config = dict(
    model='sound classifier',
    dataset='synthesized solo parts of chorales (CocoChorales)',
    train_examples=39062,
    time_shift_ms=100,
    n_mels=64,
    hop_length=320,
    input='log_mel',
    spec_augment=False,
    win_length=400,
    targets=['instrument'],
    num_classes=13,
    arch='vit',
    norm='layernorm',
    norm_position='pre',
    activation='swiglu',
    mlp_ratio=2.67,
    head_dim=48,
    fused_qkv=False,
    bias='none',
    qk_norm=False,
    parallel_block=False,
    dropout=0.1,
    inner_norm=False,
    patch_size=[16, 4],
    layers=10,
    width=256,
    positions='sincos',
    pooling='mean',
    mixing='cutmix',
    loss='cross_entropy',
    init='xavier_uniform',
    residual_init='scaled_by_depth',
    optimizer='muon',
    muon_scale='match_rms_adamw',
    lr=0.0033,
    momentum=0.9,
    nesterov=True,
    orthogonalizer='polar_express',
    adamw_lr_other_params=0.00077,
    gradient_noise=0.3,
    steps=22800,
    batch_size=256,
    epochs=149.4,
    lr_schedule='cosine',
    final_lr_fraction=0,
    warmup_steps=1140,
    weight_decay=0.06,
    adamw_weight_decay_other_params=0,
)
Rows from block 6, named by matrix and row number. Rows with one number belong to one attention dimension. Each number is 500 + 25 x the weight over its row's rms, rounded and kept within 0 to 999. All counts start at 0. Numbers have three digits each. After the name is the row's rms in percent of the matrix's.
# v: attention value (model.blocks.6.attn.v.weight, 240x256), inputs 0-127
# proj: attention output (model.blocks.6.attn.proj.weight, 256x240, transposed), outputs 0-127
v.180 104:496514459483503529515534484501522540481475534486455472503468477486489496492526494494496516494482420523514505539503504473507481474499472515482483528457490506529507510465516532511511513494465453523535505508512518475494482492530489524517498494509527467489504471528444539454481502493531533498535525499508514525501537481436529539503492449507492541493534498512515488545496489504486462499470
v.181 102:506456503509486489510493490512545562497506557461522477492481497486460519525520468482463467504474518505502445506513522501515471490502494491481525482493465492542474511491537448471466482511500470478511534515487518493492512493474494501501549517496526468523467567490511512494506504496509477494453481494491472477525489489530478523467499501494498433487463538495503485476497526541508530492494
v.182 101:481525486522485517515511519510491459504524525474451490514513487514536514494484469547505494486473506513486541546490493507521525476530469533483495500491508496527510498511485496470512498496529516561516462482521488535508485462480514474503491501471510497469526489519503538486502463490497534465535474520563499515489477433511497543524469505476489513462508534482504466487535504530486546526487
v.183 104:498473504498470533490509504549513462481543503551486533500503507482519532545520514524490444494508546484508484491470492473488518504544516492508514534485480482438474472482505525517499530514514484466480517513527548447516503497472520525510521490526507514494536462486503488487539486480481488516514500499505546483486509460521550486447490495492495460510506518497520503514542434512528506516524
v.184 100:502521473518521561497535521497479530538543524504540500491497491501530476449476553485458497522502508520501469524491511516515491514484522511527521537527463505488505477524475502522501556448496489507510492549490525491512514479468513549470495491465494489504506513483502489495513497487509485488519507499511489519504579485489470510492516557442473507523527515489521487526493497465527500512505
v.185 104:509495534483489485504509466479453508482476525508479494527541482521491496472448470456486484511481530502489515536462504543516513496515461547477501490500461522498514481491488504410512549487493489461488472512484482537521494484507489510513530516507465466467537520477473468475491497488459485484518477528489541523502494483530465517477514542496461458497528504513505471442505537483492539505523
v.186 098:501493529525555494457512491525549489509507521481487544501502495514528517561475537550502513541522489511508471505497476518490494466508509520483470514532519535523483513496489517464445513525517511509463494521519520508521495499477533509518535466482483474509514500527522501498442469503480470502549486467490515473492519458492549495501475504508528521522443481537487480459522534543533491489515
v.187 101:555519530474526499538520496480516475520514539538490495510524518509477534516513457503468466544455527478447484520502501494505505506509508453488511496521454511469521473514471528475483447512491510513525497523503545464449525512467535533521473507533514511499519489485538538485499455490497516543495485513533494506522505535483521528490515529526501520472516535514478487463507501462485535506486
v.188 099:459497500504487502521498483516488495490448432482483490475451529495501523499493481480489514479482500458482510550506528492509523521499524519467513546464511516497490496509459511530532495517528510524533499492491490500506498497503492469508517491499523526536440462505527506498506470514499466521501439445506479521472494504450507539499483494490500499506484488508569506513492518469537470461489
v.189 101:442514504487499508521542490537466503507491545471443524462505497512501505507491480472509497499506499487536480531449492528453514534442508480476476469433493471506504542508487519447497534471483494490474487550495504509512451472435456504472496459460507474458490470500504501504529514522515472485499457486516491505520547496493493492485488493491471489479494501486522506489474494512512524487497
v.190 106:457483537504501531469531511481554479499471504474516497498465515521509475507503489482508496485532476467453505535489488495502482525534520511514494487525523508504492462517487513458484514512501483489505532531510484508501530523467503551496504487489533468459484475518484514498497508491473507498509471497525483454524524485461499472555466498505563515460489504474480512460499547494495516500475
v.191 103:447527557506533458536456503498474490480497466501515531485533519492506499544505520492482473533474486528500506491465503461497501459497481488481497531499546524539534550507467534486468530502479505482495481516478506524520454484495531499485502492499507502505467483523546505542556498524462490497526501537501470457493443491501485510502473454491513505505503475498508495512503495484455485497507
v.192 098:516531520501498446480493468449537506499494510514528489496507479521446515508536493536535493474488501510458467516526516513488494476466494535502469491498520486501490530523500511505542478542508441514461468482481508511505535475495552459514517511513496551458525490518490488550489513497511507533493461475519533525597464497492480511511518469508468504523522467492486528494518518480461498527518
v.193 103:450502503453510503517518516513505457566492503522468437470517510508486515471577488500466497498484509487498447487502518490506491515499499494499574494514502474481494468463518515481506523523501492464541490481464485474476503505523477477494485532516538481479505544549469464507493494539509546466470538534526487486474533504483509484523505544544484476503543455475528498477471542504507519544494
v.194 100:527479457457515516500482482469494512460513469513453503484539499469470507480498518508490491473513555487561527506502522513512524483547538525485475463489490518484492513504489504510510468532514494503519462485504538523487449512499479515474540495516540523466478430490493503530500494476506507507482494517455514488510473493484503522517528471552487525498486495477468480515519518441479477478531
v.195 095:549516481516510501508515492539508498476459519513495494522455486471461460459478489498486500472496451475538505495528517494479532503523488484509528507510536483497496540476497541514485495482516519506494537497511512462508514517457481551541451443502476521481476473465533447528500474493459483473508513461502487536524488529463519482470510526472475492466537526524509502496463545479524529521512
v.196 096:494521526525498476480498493486474545557502511466489493543473506513478527507546493540483471455492534473544524489529523453523544459492478459529471474482490515467502494513477476503488454503504509516536540497514423536522546473496521524522501492524493509518519502481501510475496508484510492458503475485503509504530537500528447527541546465505473543473472521537496529535500463490470480482513
v.197 099:496528514509453465486478477524500493483505517509525478524492487493487504529464477485525478497493535501530523458427504502506492479504505519463499489496471477494522480490455536490496494510494515492477491501525490544502496522539521498490503539477517469485494447473530489531503488476476485495508502526471490517489520502472518482468500481499518522485479501531472530464526484499495490540500
v.198 096:487553493510426479512454497504479530511469550482505548522525522484478476490500529502501507458491507489535470457475521491506510525496538483498517470521484515506471499488508497495502526500495450524506491517498517493472496548516493480482508507478539523504487524533494502489489513525518518487471518540518502476505508493502510534470519496510470522461479517484512531494506540512454487553499
v.199 101:507525476547535527512535546503502501494481488497507500489489484514514501506505490466518524464507513490486494534529523516458490490514477481497450465485515484491498486505543530508522487521522434460566479466516488488476500459506502458514495482498522500515504493533494514514516508515503457535527520499477504468495469493481500503462481490508553506536478453501535511479456514489495496489497
v.200 102:464504533464491492532502456503485477515507481532512514506509503542496486501544503540454508452453535493430496503485500490495522495526494511506494491529518518533489493536506505510490477532489492493465533447493482526484482478504490486452476532480502483509524458494456502502531477561497502463527521460515516461535463487506518513525499504444532494511467490530488537493487501486500484478474
v.201 087:470494517504493496521474511518503532521501510474483515525499494496531527520507519509534527497533506484502461524524504483509470552493522487504497440529473506474549530523493482485495475492481458491510483520444440501501473496486492469535517527566483485494512504476463495513546471540514501465523458515525474522490493502509485484526490481473526477483497496485495522543520497474506500495498
v.202 103:481461542483493551505498553526508514508465478461481485491515493467487513503504468490507540527497452498512566519476506483529496480519499479539531520522487499511476531494469539488473491514516513522516518484455533500491523503469487503492509518518470430474477461478496519467497536524545510459483466504530505489500508487486536504479488504484531502493513498494540466499492525501479505492507
proj.180 101:475512548490492533467498498488471484476472519528565449539528530519511477496484534479540501509480462508505465525547531481547468539507496483517513463490481461466516478495515472461444539505472479518507460478524513518501516485474495511444537536513507527499471486521482497492536487468485528534458480490539529504506481512490512523522532510494508520515516488475488543457511502485518508533503
proj.181 096:498492520504525470507527543497501483512483515482487527486518505509528479523548521485506495515484500527535510460551510506555482495523481498520497482480493499449497486514542512505502577475561500485526505490494470518530496501497538501494487477517427525511514502507467513466492526475508477496466478525523494540485528489430517505494482518514513483541540486528487454540466501502508478504508
proj.182 095:455493509479500484465558499451502560509477530471477546525466489536510475501466472503499523494501475514507467497463469569508506530504474540525505474506472463457498517510472545485497526497492486481560485500495506498506484503509532499490511467558459513519500538462502585481492509492465509507470535518495507526503495488498506493529477526500492523514509497486524482505546515497463505486526
proj.183 103:514498492476506477473476487512509519510490537531504535499527459490492526498478518498539492524467493488487479486524523474476480432459460527520495527502531459484484421504492487525459479473489471467504509476540478454462506463507506453524513479496496524477551526473489476484508468496431517493463499490509520506517497527464478478537514480516511496502482470504528484512457488472465497536535
proj.184 105:543501478492498481472501507561516475487498515480519515521446440487504488475528516469510522498525460525522509523514488518496459511499504559491503552458472471500469509456507480487538450445509493489490448467512501482504514524515497522513540510468471548498472509526497429480482518482491515522540519476492482490495545531467508478464466569527520484503537500477503465481526497488497458467499
proj.185 099:500558511488499507493490459467505478505495491493496500542527482486479470521515546512493519519540492506539505476480510522499530484476520514433524484499528474571500569486492503522500493482484518487506516524524471522498534468467496527506480488467507508487534480498442539501452515517499547529501491524502466514478485455525512467481487522502471533506491506492486511439478519510526433526556
proj.186 102:534528505507483488505494491456476467484502490527498495485500458505519480437516489482471528505465479530493544499500499450477494513548488515499527466499470538471534503514465494500488501463497452497463482510476521475498516456537523470441527479510501529499560499493493530479510498483539485514463520495433502522484510556501491477477484507505520506497477467521514516532487512526494497489499
proj.187 104:553508480502511484536451435541536457428517530480462523504441515508551545511543539516523488472509486522514510539526522541468530491459456495476509496472516460448458488511507528464505492521555454477481469517475499547482522489492469474517524509520509517511457505478495478502525452494507509475533493475536451456526480497477481539490500498493457464450483481545479480494512517487513518520530
proj.188 105:519511524502525486502465504533499510474490503511489500497484503527500491460487496453489522505523519539468501493489504507499498502489495483524477503517518492508532499500477495491459496522522492526472499507464502492502449505515522494489471532483458470478555519535491463524492491479538504489480519521451480466490494540485450528505448495560457539514509500478433520502544549492483480530524
proj.189 101:515499563512446496537509466527481513473489545507545501525483501512496546502516482485483503498487459540493491515489526464478504528513504529532495498508522494514518505494519483528470545463534495471494471497479488538504494493508490518514430475477490473527516495528468573464507475522488495501521506521537446546468538547524456512502493485494472503497508505520475487490504545513503515513510
proj.190 103:512522534488492500478520490486507541511485515544510507510502478542508496524491492513487520478480500512511463486557484508475547473516473517492516531501523463492515497465541500518522531486482522509516523514505503456484485437497480506478433552507538498509508514516479504506534471499477483539480522506554511503518513529512507487529493489476466542531485542482480476524535508526501477452543
proj.191 094:507487520506439507470494551484443477510552477483516480538479489482495499525502520513504502558554467521500519506463475520463508491545480558509465483535506491465513467467495502469507481484441520501490450483494471498478467484529520506497484489472491456498510504521528460444520447519518488528507543546454499509471484509550494509481524531508506483503515493486512468500476519532464524507481
proj.192 105:458500451534499489514499473490529507439515462507468486547471518473501489482503440488486475517533523499510526513508467544504507508512492436526529495429459516521454517516474528521483479521497522499524475535548486542484497532480518503499522473493483468486493525536470542511497524505489500527475484508523495442507525534473522479530516527436511454448537503467495482516523539500489511452497
proj.193 104:483497500476488515476500518511498455499502473483504467533531489511495567502502490508522460522451491492472537452521505492480494500503504519522516481521488507554450534483497493524531455513466527481471495451521498464482516456529502482533486515523504509486504495484530465492546516450501516503471503482507445481447528502510504495486481497462476485482521479479501505502485466530478544456511
proj.194 092:502477477519520453494463483538523489526522448477513498510466492496491501520522503458525484514491483447495515503510476490523492475497497433524498506499499514466475488544491531470482499519530532463492488478474482517533449485488508528481490494484506502491496454440441499440492505485462485478493532475500512494524475496474475488480520483566510475513502463452505572510472490502515498484490
proj.195 100:476537496510553494456489508523469502526525486445490551445485540510519508501502499505531510523461507478454480524492499521498522514463484538512507490487509495455528515505496500544544515499508514475490493503503503472560481480514516541510519464481486473524497501509502513450469506525481472512502508477515463523498525521498519559516532499517530468521515494471541475511539497512492492504518
proj.196 099:500491477549510457515539495536477542497558518514484486496465529507509513482483482513452493524502454531484496549505513443503476515498465475450513510499436510506460509458505499482476475506467494509505511489496524506486516539507459473464485503493525521483507526508526507530459455514517469473491475528482504503474532528462540505521459488519533496507461517494537523474498451487508525498527
proj.197 096:524469510508520463456476509468553481504489486482484486480507522460460500475497501495480490494508479513531502486455477457453497465501470458512470528476475558478473470508529506486492554495530490538506493502481549525490478522522488451506521511520505462514532480523517452481493523502473507511519513472539502520500497481482492524472495519511496500529529523538480504489516517482525513515525
proj.198 098:496506507463511514507535533494459486539497482514503450528496497540526456474526482497483494474506522451530530537504524480504472508498529516475500506474495514504511485518535523536461463467545479469528517481496538481501493508511464485514497497546491475502498498488554492511525482533498484526502525489490501541494440497465500515479458467521494491494484453481519493506478519506460500489501
proj.199 107:523536521471440516515510514506531488462521479488505528496496479473511518522486486529510477533515535505452508492539502472498516472496484544502498505500493505500486494457523517541516550475525506525493487546500444518485501482539481541482476525505499453497456525483500568440522502483500516508437438512458522530492514482534477513487505521536486516476460483525482472498523507487494523505501
proj.200 105:477504500498518474499510504508472434446479493514514476531507500476512492509523533482537488493492477542532500507492504504521482521514552507525536468532460503488474517515457515541541504523497472518495457516537454455503514527487514468528479497506495523503516480527515503501506535489499452505565505512526505531486514531532534484526529524497490502536502533468536489513499523519483520500501
proj.201 091:490500491452495505494493499520477502475533517475456524522530499479504486520498501516459508509474501460513482526508515528559522468538510473498464491512470490555529520490495481536497476453498445510494516515505472563471492500486513471483507527490519470517505501512527534474529499479499474478486493522503516483497513481476489486459489522512450541489486499488521456517539541479531485539491
proj.202 101:460549473452474529501467529542499477523487518518509519491515509486538523463499505477501502467488504536477505486502515503437476519533523516523530531464535476453491481518543516525548508487538524494482527493548471478490501514496461495488493520510484475509531433500469510498554498470525484471481511494509459492461490527448531492522542504522482418497487542493506500447464437482492540486481