{
  "arch": "vit",
  "targets": ["instrument"],
  "init": "xavier_uniform",
  "optimizer": "muon",
  "gradient_noise": 0.3,
  "batch_size": 256,
  "final_lr_fraction": 0,
  "warmup_steps": 1140,
  "adamw_weight_decay_other_params": 0
}
Rows from block 2, named by matrix and row number. Rows with one number belong to one attention dimension. Each number is 500 + 50 x the weight over its row's rms, rounded and kept within 0 to 999. All counts start at 0. Numbers have three digits each. After the name is the row's rms in percent of the matrix's.
# v: attention value (model.blocks.2.attn.v.weight, 240x256), inputs 0-63
# proj: attention output (model.blocks.2.attn.proj.weight, 256x240, transposed), outputs 0-63
v.88 094:546437481505404534529483494498526549438461487531524516509512533498520455538477393537595526590590447462408502417374527541458520458470431580482438536466489459440537481488478498482479533432472527
v.89 094:448508553479435562486484479558530552473501487546515547459547507488487500463499546473524541508442557498507416569446496533553572479515511474482467511519509508549454399480541426543456480440493424
v.90 099:492479515658581501580479468475464543551513550506364487461507442444490496557499490447455446451540535523500507556520532554470496527541540453497482524481504509520457494463565501484536520417501478
v.91 098:484491484503517459498470550555405515458452435541452541567563431575507460480506527533494576505449446540425506445503483525473594461501508462507530488418563391405522508494541454472451498481558466
v.92 094:483517504492443556472624520537515545561473518430493485502467454542458504513482492489519470467512449476502446443441555396464469475496543575474501460562527455603448500584534568570573522489579486
v.93 100:427523505542358439512474484524490475493460483520506426465533514514590525574435435506455516546512558516519449442568515448502562421549478441421473503479472426537478519630477446500493529447424479
v.94 099:536534531538511561454467496484456466513452528504556496499552641373482547447508535483525531520486335569458427434419430524513434437477522461533512485594533525507524447501517439548573555510560475
v.95 099:508455476487563477556477530480564517436459472502525492462491478553544575395523516570432561538508520584425577495493545401525525435605514455529494552478480407508664625506485453505548516496522484
v.96 103:489574565506576517484504439565486545484507483495465466456573486474505451476414360406513465497517502528504564595481515471471557450492491459479512544536522602552524583576527459578558495457471586
v.97 094:488513513493498410499421487520495520417537510429475499543445565520547551394543446590489460480558454528493457524465600487524598535537520515565493458553501481482521524561511514481533585467524565
v.98 102:495439579470538582530492504485516563552540564488416496414379547533504504455523492450547425428492509542517519482460555519552377484501485511442536507449604505428534566533531448550617444425460560
v.99 099:547525558503547575423521421535521487449535558455590458525523505472532608512470486538505449440484479504442475409496440480499483519562506466454478477518542611477569446490479536528544528600430501
v.100 106:529434477507485462569483520437507438587523528529511616447469490562550598417522516442403500565583485525445524502425469412519452613528564453592481478543491492483420532553513439529491459511514504
v.101 093:455496574518559593488581532484443385565506577417410459527442496564473518512563554515501552531500381547542517442485522544468411466463519422491475451448437476595606532568512566501491495505475437
v.102 100:489541472525560430464415431430525480432523512479486582577389463487452482541495506457554571614546531459520511514565476460499499530496494457431570425452579490544511566519530471410467543511528403
v.103 098:561536438468503472430535479463545476522510481489517482455464516506501531507554532488478477403465541518519445414548428545440509560470562579626456498553536546465522507489397550520525563469459473
v.104 099:456419466526567472512433404580573433514546453562556510419423504570435536467485488459552481556413550470525436458603416428516514478483516584437504484578512514441540516430531518582522597466556478
v.105 101:535503571435501405540417485506488473512553521551486533472559463546462483456500563524475470579561552485534528431475466449516470456456364434532393445448489452556505545477560463503492538448500507
v.106 097:580486534531451471575517487487477463471453467440554472400500444654540510491528476453576483531456419459565495520487547470458444593464494424507443525592423494556588473403500508562569460465634558
v.107 099:445512568539493463503419523472446581431570519494419585587504557441553510566477552565484461512517558538540525413611473623401476497448452593500473500462496421452585544453539442465422578457561489
v.108 102:420565551416504496469456459517460567445475480544568489537525541541535505499554510467444517501521497419506472523510549562468466528464530546498574500557519497454543561477467449545565478506423542
v.109 096:492486408513456442476505492509452432448583461608444527536530570473517515491398510560507567520498532503503545548597502549417481592484544493533462489510465485417475505563572634515470476458571554
v.110 104:527545552543418525604539464464471438493463545472434567451545470521526568576505606495532517550521558527392516499471567487546497460529585534498494559393481462541410603437594429513455498562473454
v.111 091:583498508546423593469381515479539488462465533491590506495403444502489419505507517495442464436518452434594575517465500555447561562497607464478503494527504529462523538580600442430348514498598590
v.112 096:563475512527518508422457494464525533440577510551496531561527532532579539521518501488483511534458477520572452521491445433513518470430522493485588472496446590493503491507449527552538510572420484
v.113 094:451569486454454553453472456520454493536519494492440565537535477492566544445482462500493517510530409472414528388501558455533523513485499560523524476528509553604531447468459478512415516461617537
v.114 098:490508556568515475530484518588500562498477542495494457470453538533456506531458536461537487593477517439478544646603569553521483503517444457440415556537551525426534499584552535458510406415531501
v.115 095:605421442507532480477539456454470539499431434435487460476548494626484525491458472482530496536489546544457553542540487484493492603498588551453373585435477591519541574478500433438541454532441437
v.116 094:584469549454531478512474470507478636428449537513488463459534484608505563496498505496453451419445493445472566530528520468407502512504521564499542419494411473529491432657456398542493518427490497
v.117 101:470494475621465494510461590558469538453506448554459482500494462543489521513487366422500486509385536450471518472499500589518557508496540491576407483489502471534587478507467564419489553574473513
v.118 105:402471492482544562490459547571525491419483487503461493540534490486466546513449546481472442466544569522456499477454580496546501521409401475532546469456465472471534453548549502459465501445461498
v.119 098:474572516458503471473465506457571458475533514480663526472572538493545483514367524563456553522486474463564560401461535558547564560552504526583513540534499470585492510476565493530525487592536547
v.120 104:523375513556491488573530544481489521449528489415460518524504546564441529543555546536513412518449548540437498484505535488527497450423509516414495550601574509559494418444521480474468666480441536
v.121 096:421403614559524572514497530424452562510433520456412556497432472545624514502504571492466517473476472534476550436535504389451485562474509481560531439486477464622416569547467478583435451539546526
v.122 106:526555528507469525534554583412580519532459471537523507468490528415559552521489474492469604539438508548527502502429504558515486503496618504514548562461567492496549537495416507481521487501559417
v.123 103:470518568489471520472456461520477515458486462506567574588615562542514442498486538487520595491434484480419530504396530581606534415506379465402495497484503543588400461448527450422516554491547524
v.124 106:460558504580529549539552500463470500588522504452387490475495476437468544481461505518482538552461467504652420567498532502483505542488431411472608478414489482506540535451562522497473442458487567
v.125 101:481446510490592567520468486532507558545572615459505467506436552493443382529482464439532504550427472463563463466592483529535539568421518433495479525476509540570489456511543491590465517493513505
v.126 107:501464563454486495501398458534529503430473433461491519474537480529508545527480572417535488544531503472412507479490483481458522390620463377472424563523483510520575482486471575459519602487515553
v.127 098:498451490442499473549560533585476496482483517433343433527597510635521441478565520519511559447452469450410544504477549444493467482523477439524509467454457544555437499438457542484601496507539619
v.128 092:489488541469498629502482471470506519539571531429456553527522490461576439451387433392497502539559491450545483550529582600539527582550509516502551562538484521504545570546570534515468457488596463
v.129 094:462446525508506457549459525490458507452529490543484479477465439558447500517486427529534534504447557453564510471446405511496535509500473497498378576473485474533597482356435497460523514528461532
v.130 108:493437450463479505555478552421430497558447505448533493561550551503475443506541571484487483500504523371473550521536516455588568474430571554498422543530562450463435444450505524473592449526526569
v.131 099:540595543577455512458517441575486454477482563560510503425498552624609529523549554529512609494483491622506433452540499468532469522521412556468478558510496497505539470523415474528434513517569436
v.132 103:437504502490467525565441520487546505523490614511392454537441505502480588459454617551496513552478481547490467508457568569536541422437601518513526428515543449542457422451601540491558441396540537
v.133 105:487539365477432579507492488535554428468462449508568465618471525480460464475602470448564524474472502467527437546493508491616449423458501509516582492510593468536538562564465499503515460460453436
proj.88 101:475537443516545425481464459524499509524456532510512489455450498530423547470532566459549509481443582512545518481542594513488579534530580493518504548489437548489526607516430526554539521494440570
proj.89 097:475449537557524465534480599498467594504460491584575490549463451515476476510547420504550490519447434473435438498498454511573528392564561572569502553527521556473469552572459544462546449500409342
proj.90 102:470475503508462633521490619502446551366560565554527533539502482521497537409476540545594522490491601496493528463548470485418531489522553429439552434517476520507481542536421506535500457478529488
proj.91 095:510530431474566525458486501466512520525438508529638436499543515475544521533507511493557483567474472483543501447538527536546518503538597554578510414607450493511547465531583580448557500439488447
proj.92 096:430531492431475547516446628561506546644551556511438469497520460466485558600535457513502518456507499579501504567455408514509548527482434367438549480459549430448501516455445496492568505478550500
proj.93 094:466459496522573528516490493488508444550581446467503574488466418514507510520496568558474450503536502470458496599399604568528532461424534485562515457485522524389521463497503476459499609456609451
proj.94 091:448596500422598560512433529478469531477507493544424570396483564445519544449488575460546460551593510478473484536487455489494435521519517476484484589483503390470560456472489530459511472547486438
proj.95 090:529479512472560506530444574498544510478529498573446509576442503481528521526539546502513525480461543504450462559483476497463577364446498519563459502491547538496368459546490554451494525545504514
proj.96 102:443541510496506443480596542503481525469437533459383543478483451452449523430460556408450451496570436485502418445525506522514471519625533472421545518511530495501498564431540484470427494473542541
proj.97 094:517511450473450441506483497484499469529447470501395537617555476506461468520468512590503522460460512542548553444469539466486556496536474550484545550574639466524529532454507593483466419524525544
proj.98 099:458519544543472518562462589454453489570513530539479461554470499470526514549463490562489498479486496393422514489567413551440449373503449502513483483465464518533526485417530579444534452503463449
proj.99 106:453522380446583477570493388512544555532533431452557561578448519516523462604499473452588469470595558495615551496541569488539462558443551429438461495589563477417521475526527485449533632497492485
proj.100 104:492581540459495541543454458485494534483490552408526468428476431543567548628495600411429444522468490558453506521545529514454482512517441485443568535451469506549505475553501499557506548554466443
proj.101 092:439440427539596483523548532565571529518521475504561500486482571453488524490575406566570526463537433498463480566543477447446484440555537493592526426544433451571495537595479496499458506467520517
proj.102 101:455480451519590458600553499540464635506521487500494505468570443487477495461605503455498449507516489493532467509440541627448421525503433569465450564599584504506530467442484455479520448518451495
proj.103 109:508455412553578568529452516533571540486469473523557646497507511484449477457390497464569497456504484466532508489473510468446536430442482511521508539436443482488523469519406505446445471414484526
proj.104 108:501570529516478423508547478483476454477531542430462451447529481472603472498496487484536538524537509477424482443534496480490499539550437568501486475428496522528493535500421527467493432531430540
proj.105 101:479493541436613525487523496450498544507548614606505469504458459522474496518401504429425470418438560545516562624507472362468530548551471513524475545574477527492511529495600469460404504487486558
proj.106 094:485449498508508460443527459514540589441543450429504552477539439458471523470514552447462632453435523514520424480581498481491522465574445526503553453528544551520490483449472530363530516570476480
proj.107 096:542595574534513466511535482568504439490514534543489543453401571511481584539377476539482423532367481485542526502450440454438393540470492527481491438468510554492463531506515442517525430494514533
proj.108 097:530442417601478515569524506574439511566453389521426456487463465525431437460540434568518492543548574489543425487409476532606549518556568527463493517494537515490487535425434568505435430471536517
proj.109 094:565458599446563541587431507489521526483451517532505473493489465515496442478485474519464579465409504515547561436493527468492481556524433554521557452454432528504483542478508417499581457468488466
proj.110 103:488498615445554525507474478511570526498410532548472435466532463550441474509414548454474420437472560544503508555528640511571579483495529509555571484547502457497514491513523468500471531423585485
proj.111 089:482494512511549530529499566515510524532468408542563527584561510534574552479433506543550566446462561521432477457544574552418452479459473549453490493530571435529509453493472523515491460469440521
proj.112 098:435504503463582502415523476482489521561449556534472484445482532369475566523486475480534488453524492518507531522532469417542503477477462600587516479490454545547457478397432513448403452543584450
proj.113 099:539518509509475516571466501479557525590396529587359524559510477502499490522514494469425507460537558490448566528425503543541446471551511517502536459525486477486493424479467574557506534572578533
proj.114 100:532410545453567502603526568464575496472563520547479477464576476506564531485557502549438480522493516537514464482396596362455476495433485469381532414518478432483465529450455451510555587615539558
proj.115 098:496546495433541579445431407448448534506433538551432450480487549488501499562470453549413484555457564477489576428491536478394547502466486498579512492367464600438514453532400494492437523482460474
proj.116 094:477481477535533508455535501525481551428466482496508415548539525404552485595485461531538533554473453486366493447521467492566453446443410556466473509441489504447500572543483513519498420522576455
proj.117 105:470458535463548564534552426460452486474502466437593427457614496365502562428494534443468474497534489524448468511528523582370436504482406487460539481547502476444495517573477495495471472411434470
proj.118 094:611467603531449524500446530478503536433468651466534476552447534535493515520514544536439535546556490496427557536491463473580575464578493410427497469420366490551514493471535518520496552451399625
proj.119 096:486495465507471467442448539526548469580528491438572520411507435461532370552530531475498525498553512513499455550531585511476563484516420512465465502476492541531503504437356463526525545495490435
proj.120 106:479552484498557428552595581463503546507432594582534526478454506415666524473558497509503578490455456467617510562442420511461540483494546538544511513456449517473531525453578513535513545478519517
proj.121 103:497446565496513531478431420515509576427522485551426556323527498396546533547584533518469502501517496438395517471510525454560537484520488502481518450546464535499522499540535484515487496480536554
proj.122 101:479577508554537428462550479437476564467505336471514547552496504435561496503556451507541413512433542483487464517464486479471580530536474557448557553483518526451515491453515466570530548499507538
proj.123 099:488489493522508496508485476450483550399534538518543469450390506516557409516491429482408544562592510440532481485534433458561423516576647437447585446566547416570513485465524543529504476520585535
proj.124 106:421562604554469502512469536458441517517515483505447515541389482464489431542509483483502439468427506436446483529514528613502542510628446526518510490448490504532530529493524550428505427489547608
proj.125 097:549500511486479450507485527479532478550569616559435398549492460572504538470467613565504492497504546545487459529502581452574591427528554478514492633502570448409477542377390447529479566453552467
proj.126 102:475474553452536474537496544515536524439524530479507601444503489518524472471505461434516522519567489574543462573627490360506442557481535462475495526521472544521537489503474508576479597475525521
proj.127 096:555429468498517543494436492439561470489566588504417461507476420480517544527431539548433446542467423510497591503568511454462596530588470469472502488531481426516574537571514512532463490508490483
proj.128 101:521463537455502540401423502420567521540517592519449504519465451557504525543553492558448455529517477472424556491539453540520508490582493541471447463491470494491448495455454578473395478573523530
proj.129 099:525525491560474478516454514512434424476505547449537544533530477511536414373554461447508482443466409559519502539403580508478536455474482573547572583436470492572457544524479501488398488463463448
proj.130 098:509526550530511385512598460524606523512469493477543428492459576469459543518565508609512515444438543551561439417475497602443491595522455594518630477469500569548540438520488514524491523468548526
proj.131 102:501434483446542392483509504568531521505517522435512551534472445365447464517459489454486574422481540500505505463440607504573586475523475492413492515577509520594571495568460448548495563466471548
proj.132 103:574591508497451517450570494527526505497519482583482442525613506556590550535454526560450422559495427509469433510465501479516542512559511445437533498531536475456528566540421501437429543544467636
proj.133 105:524537466447516486559599500482585486562542546500528428517514449427443431477498531585609462585535560565507480526519473528511503412586533511481474567503559451425538456447435518479440499518616521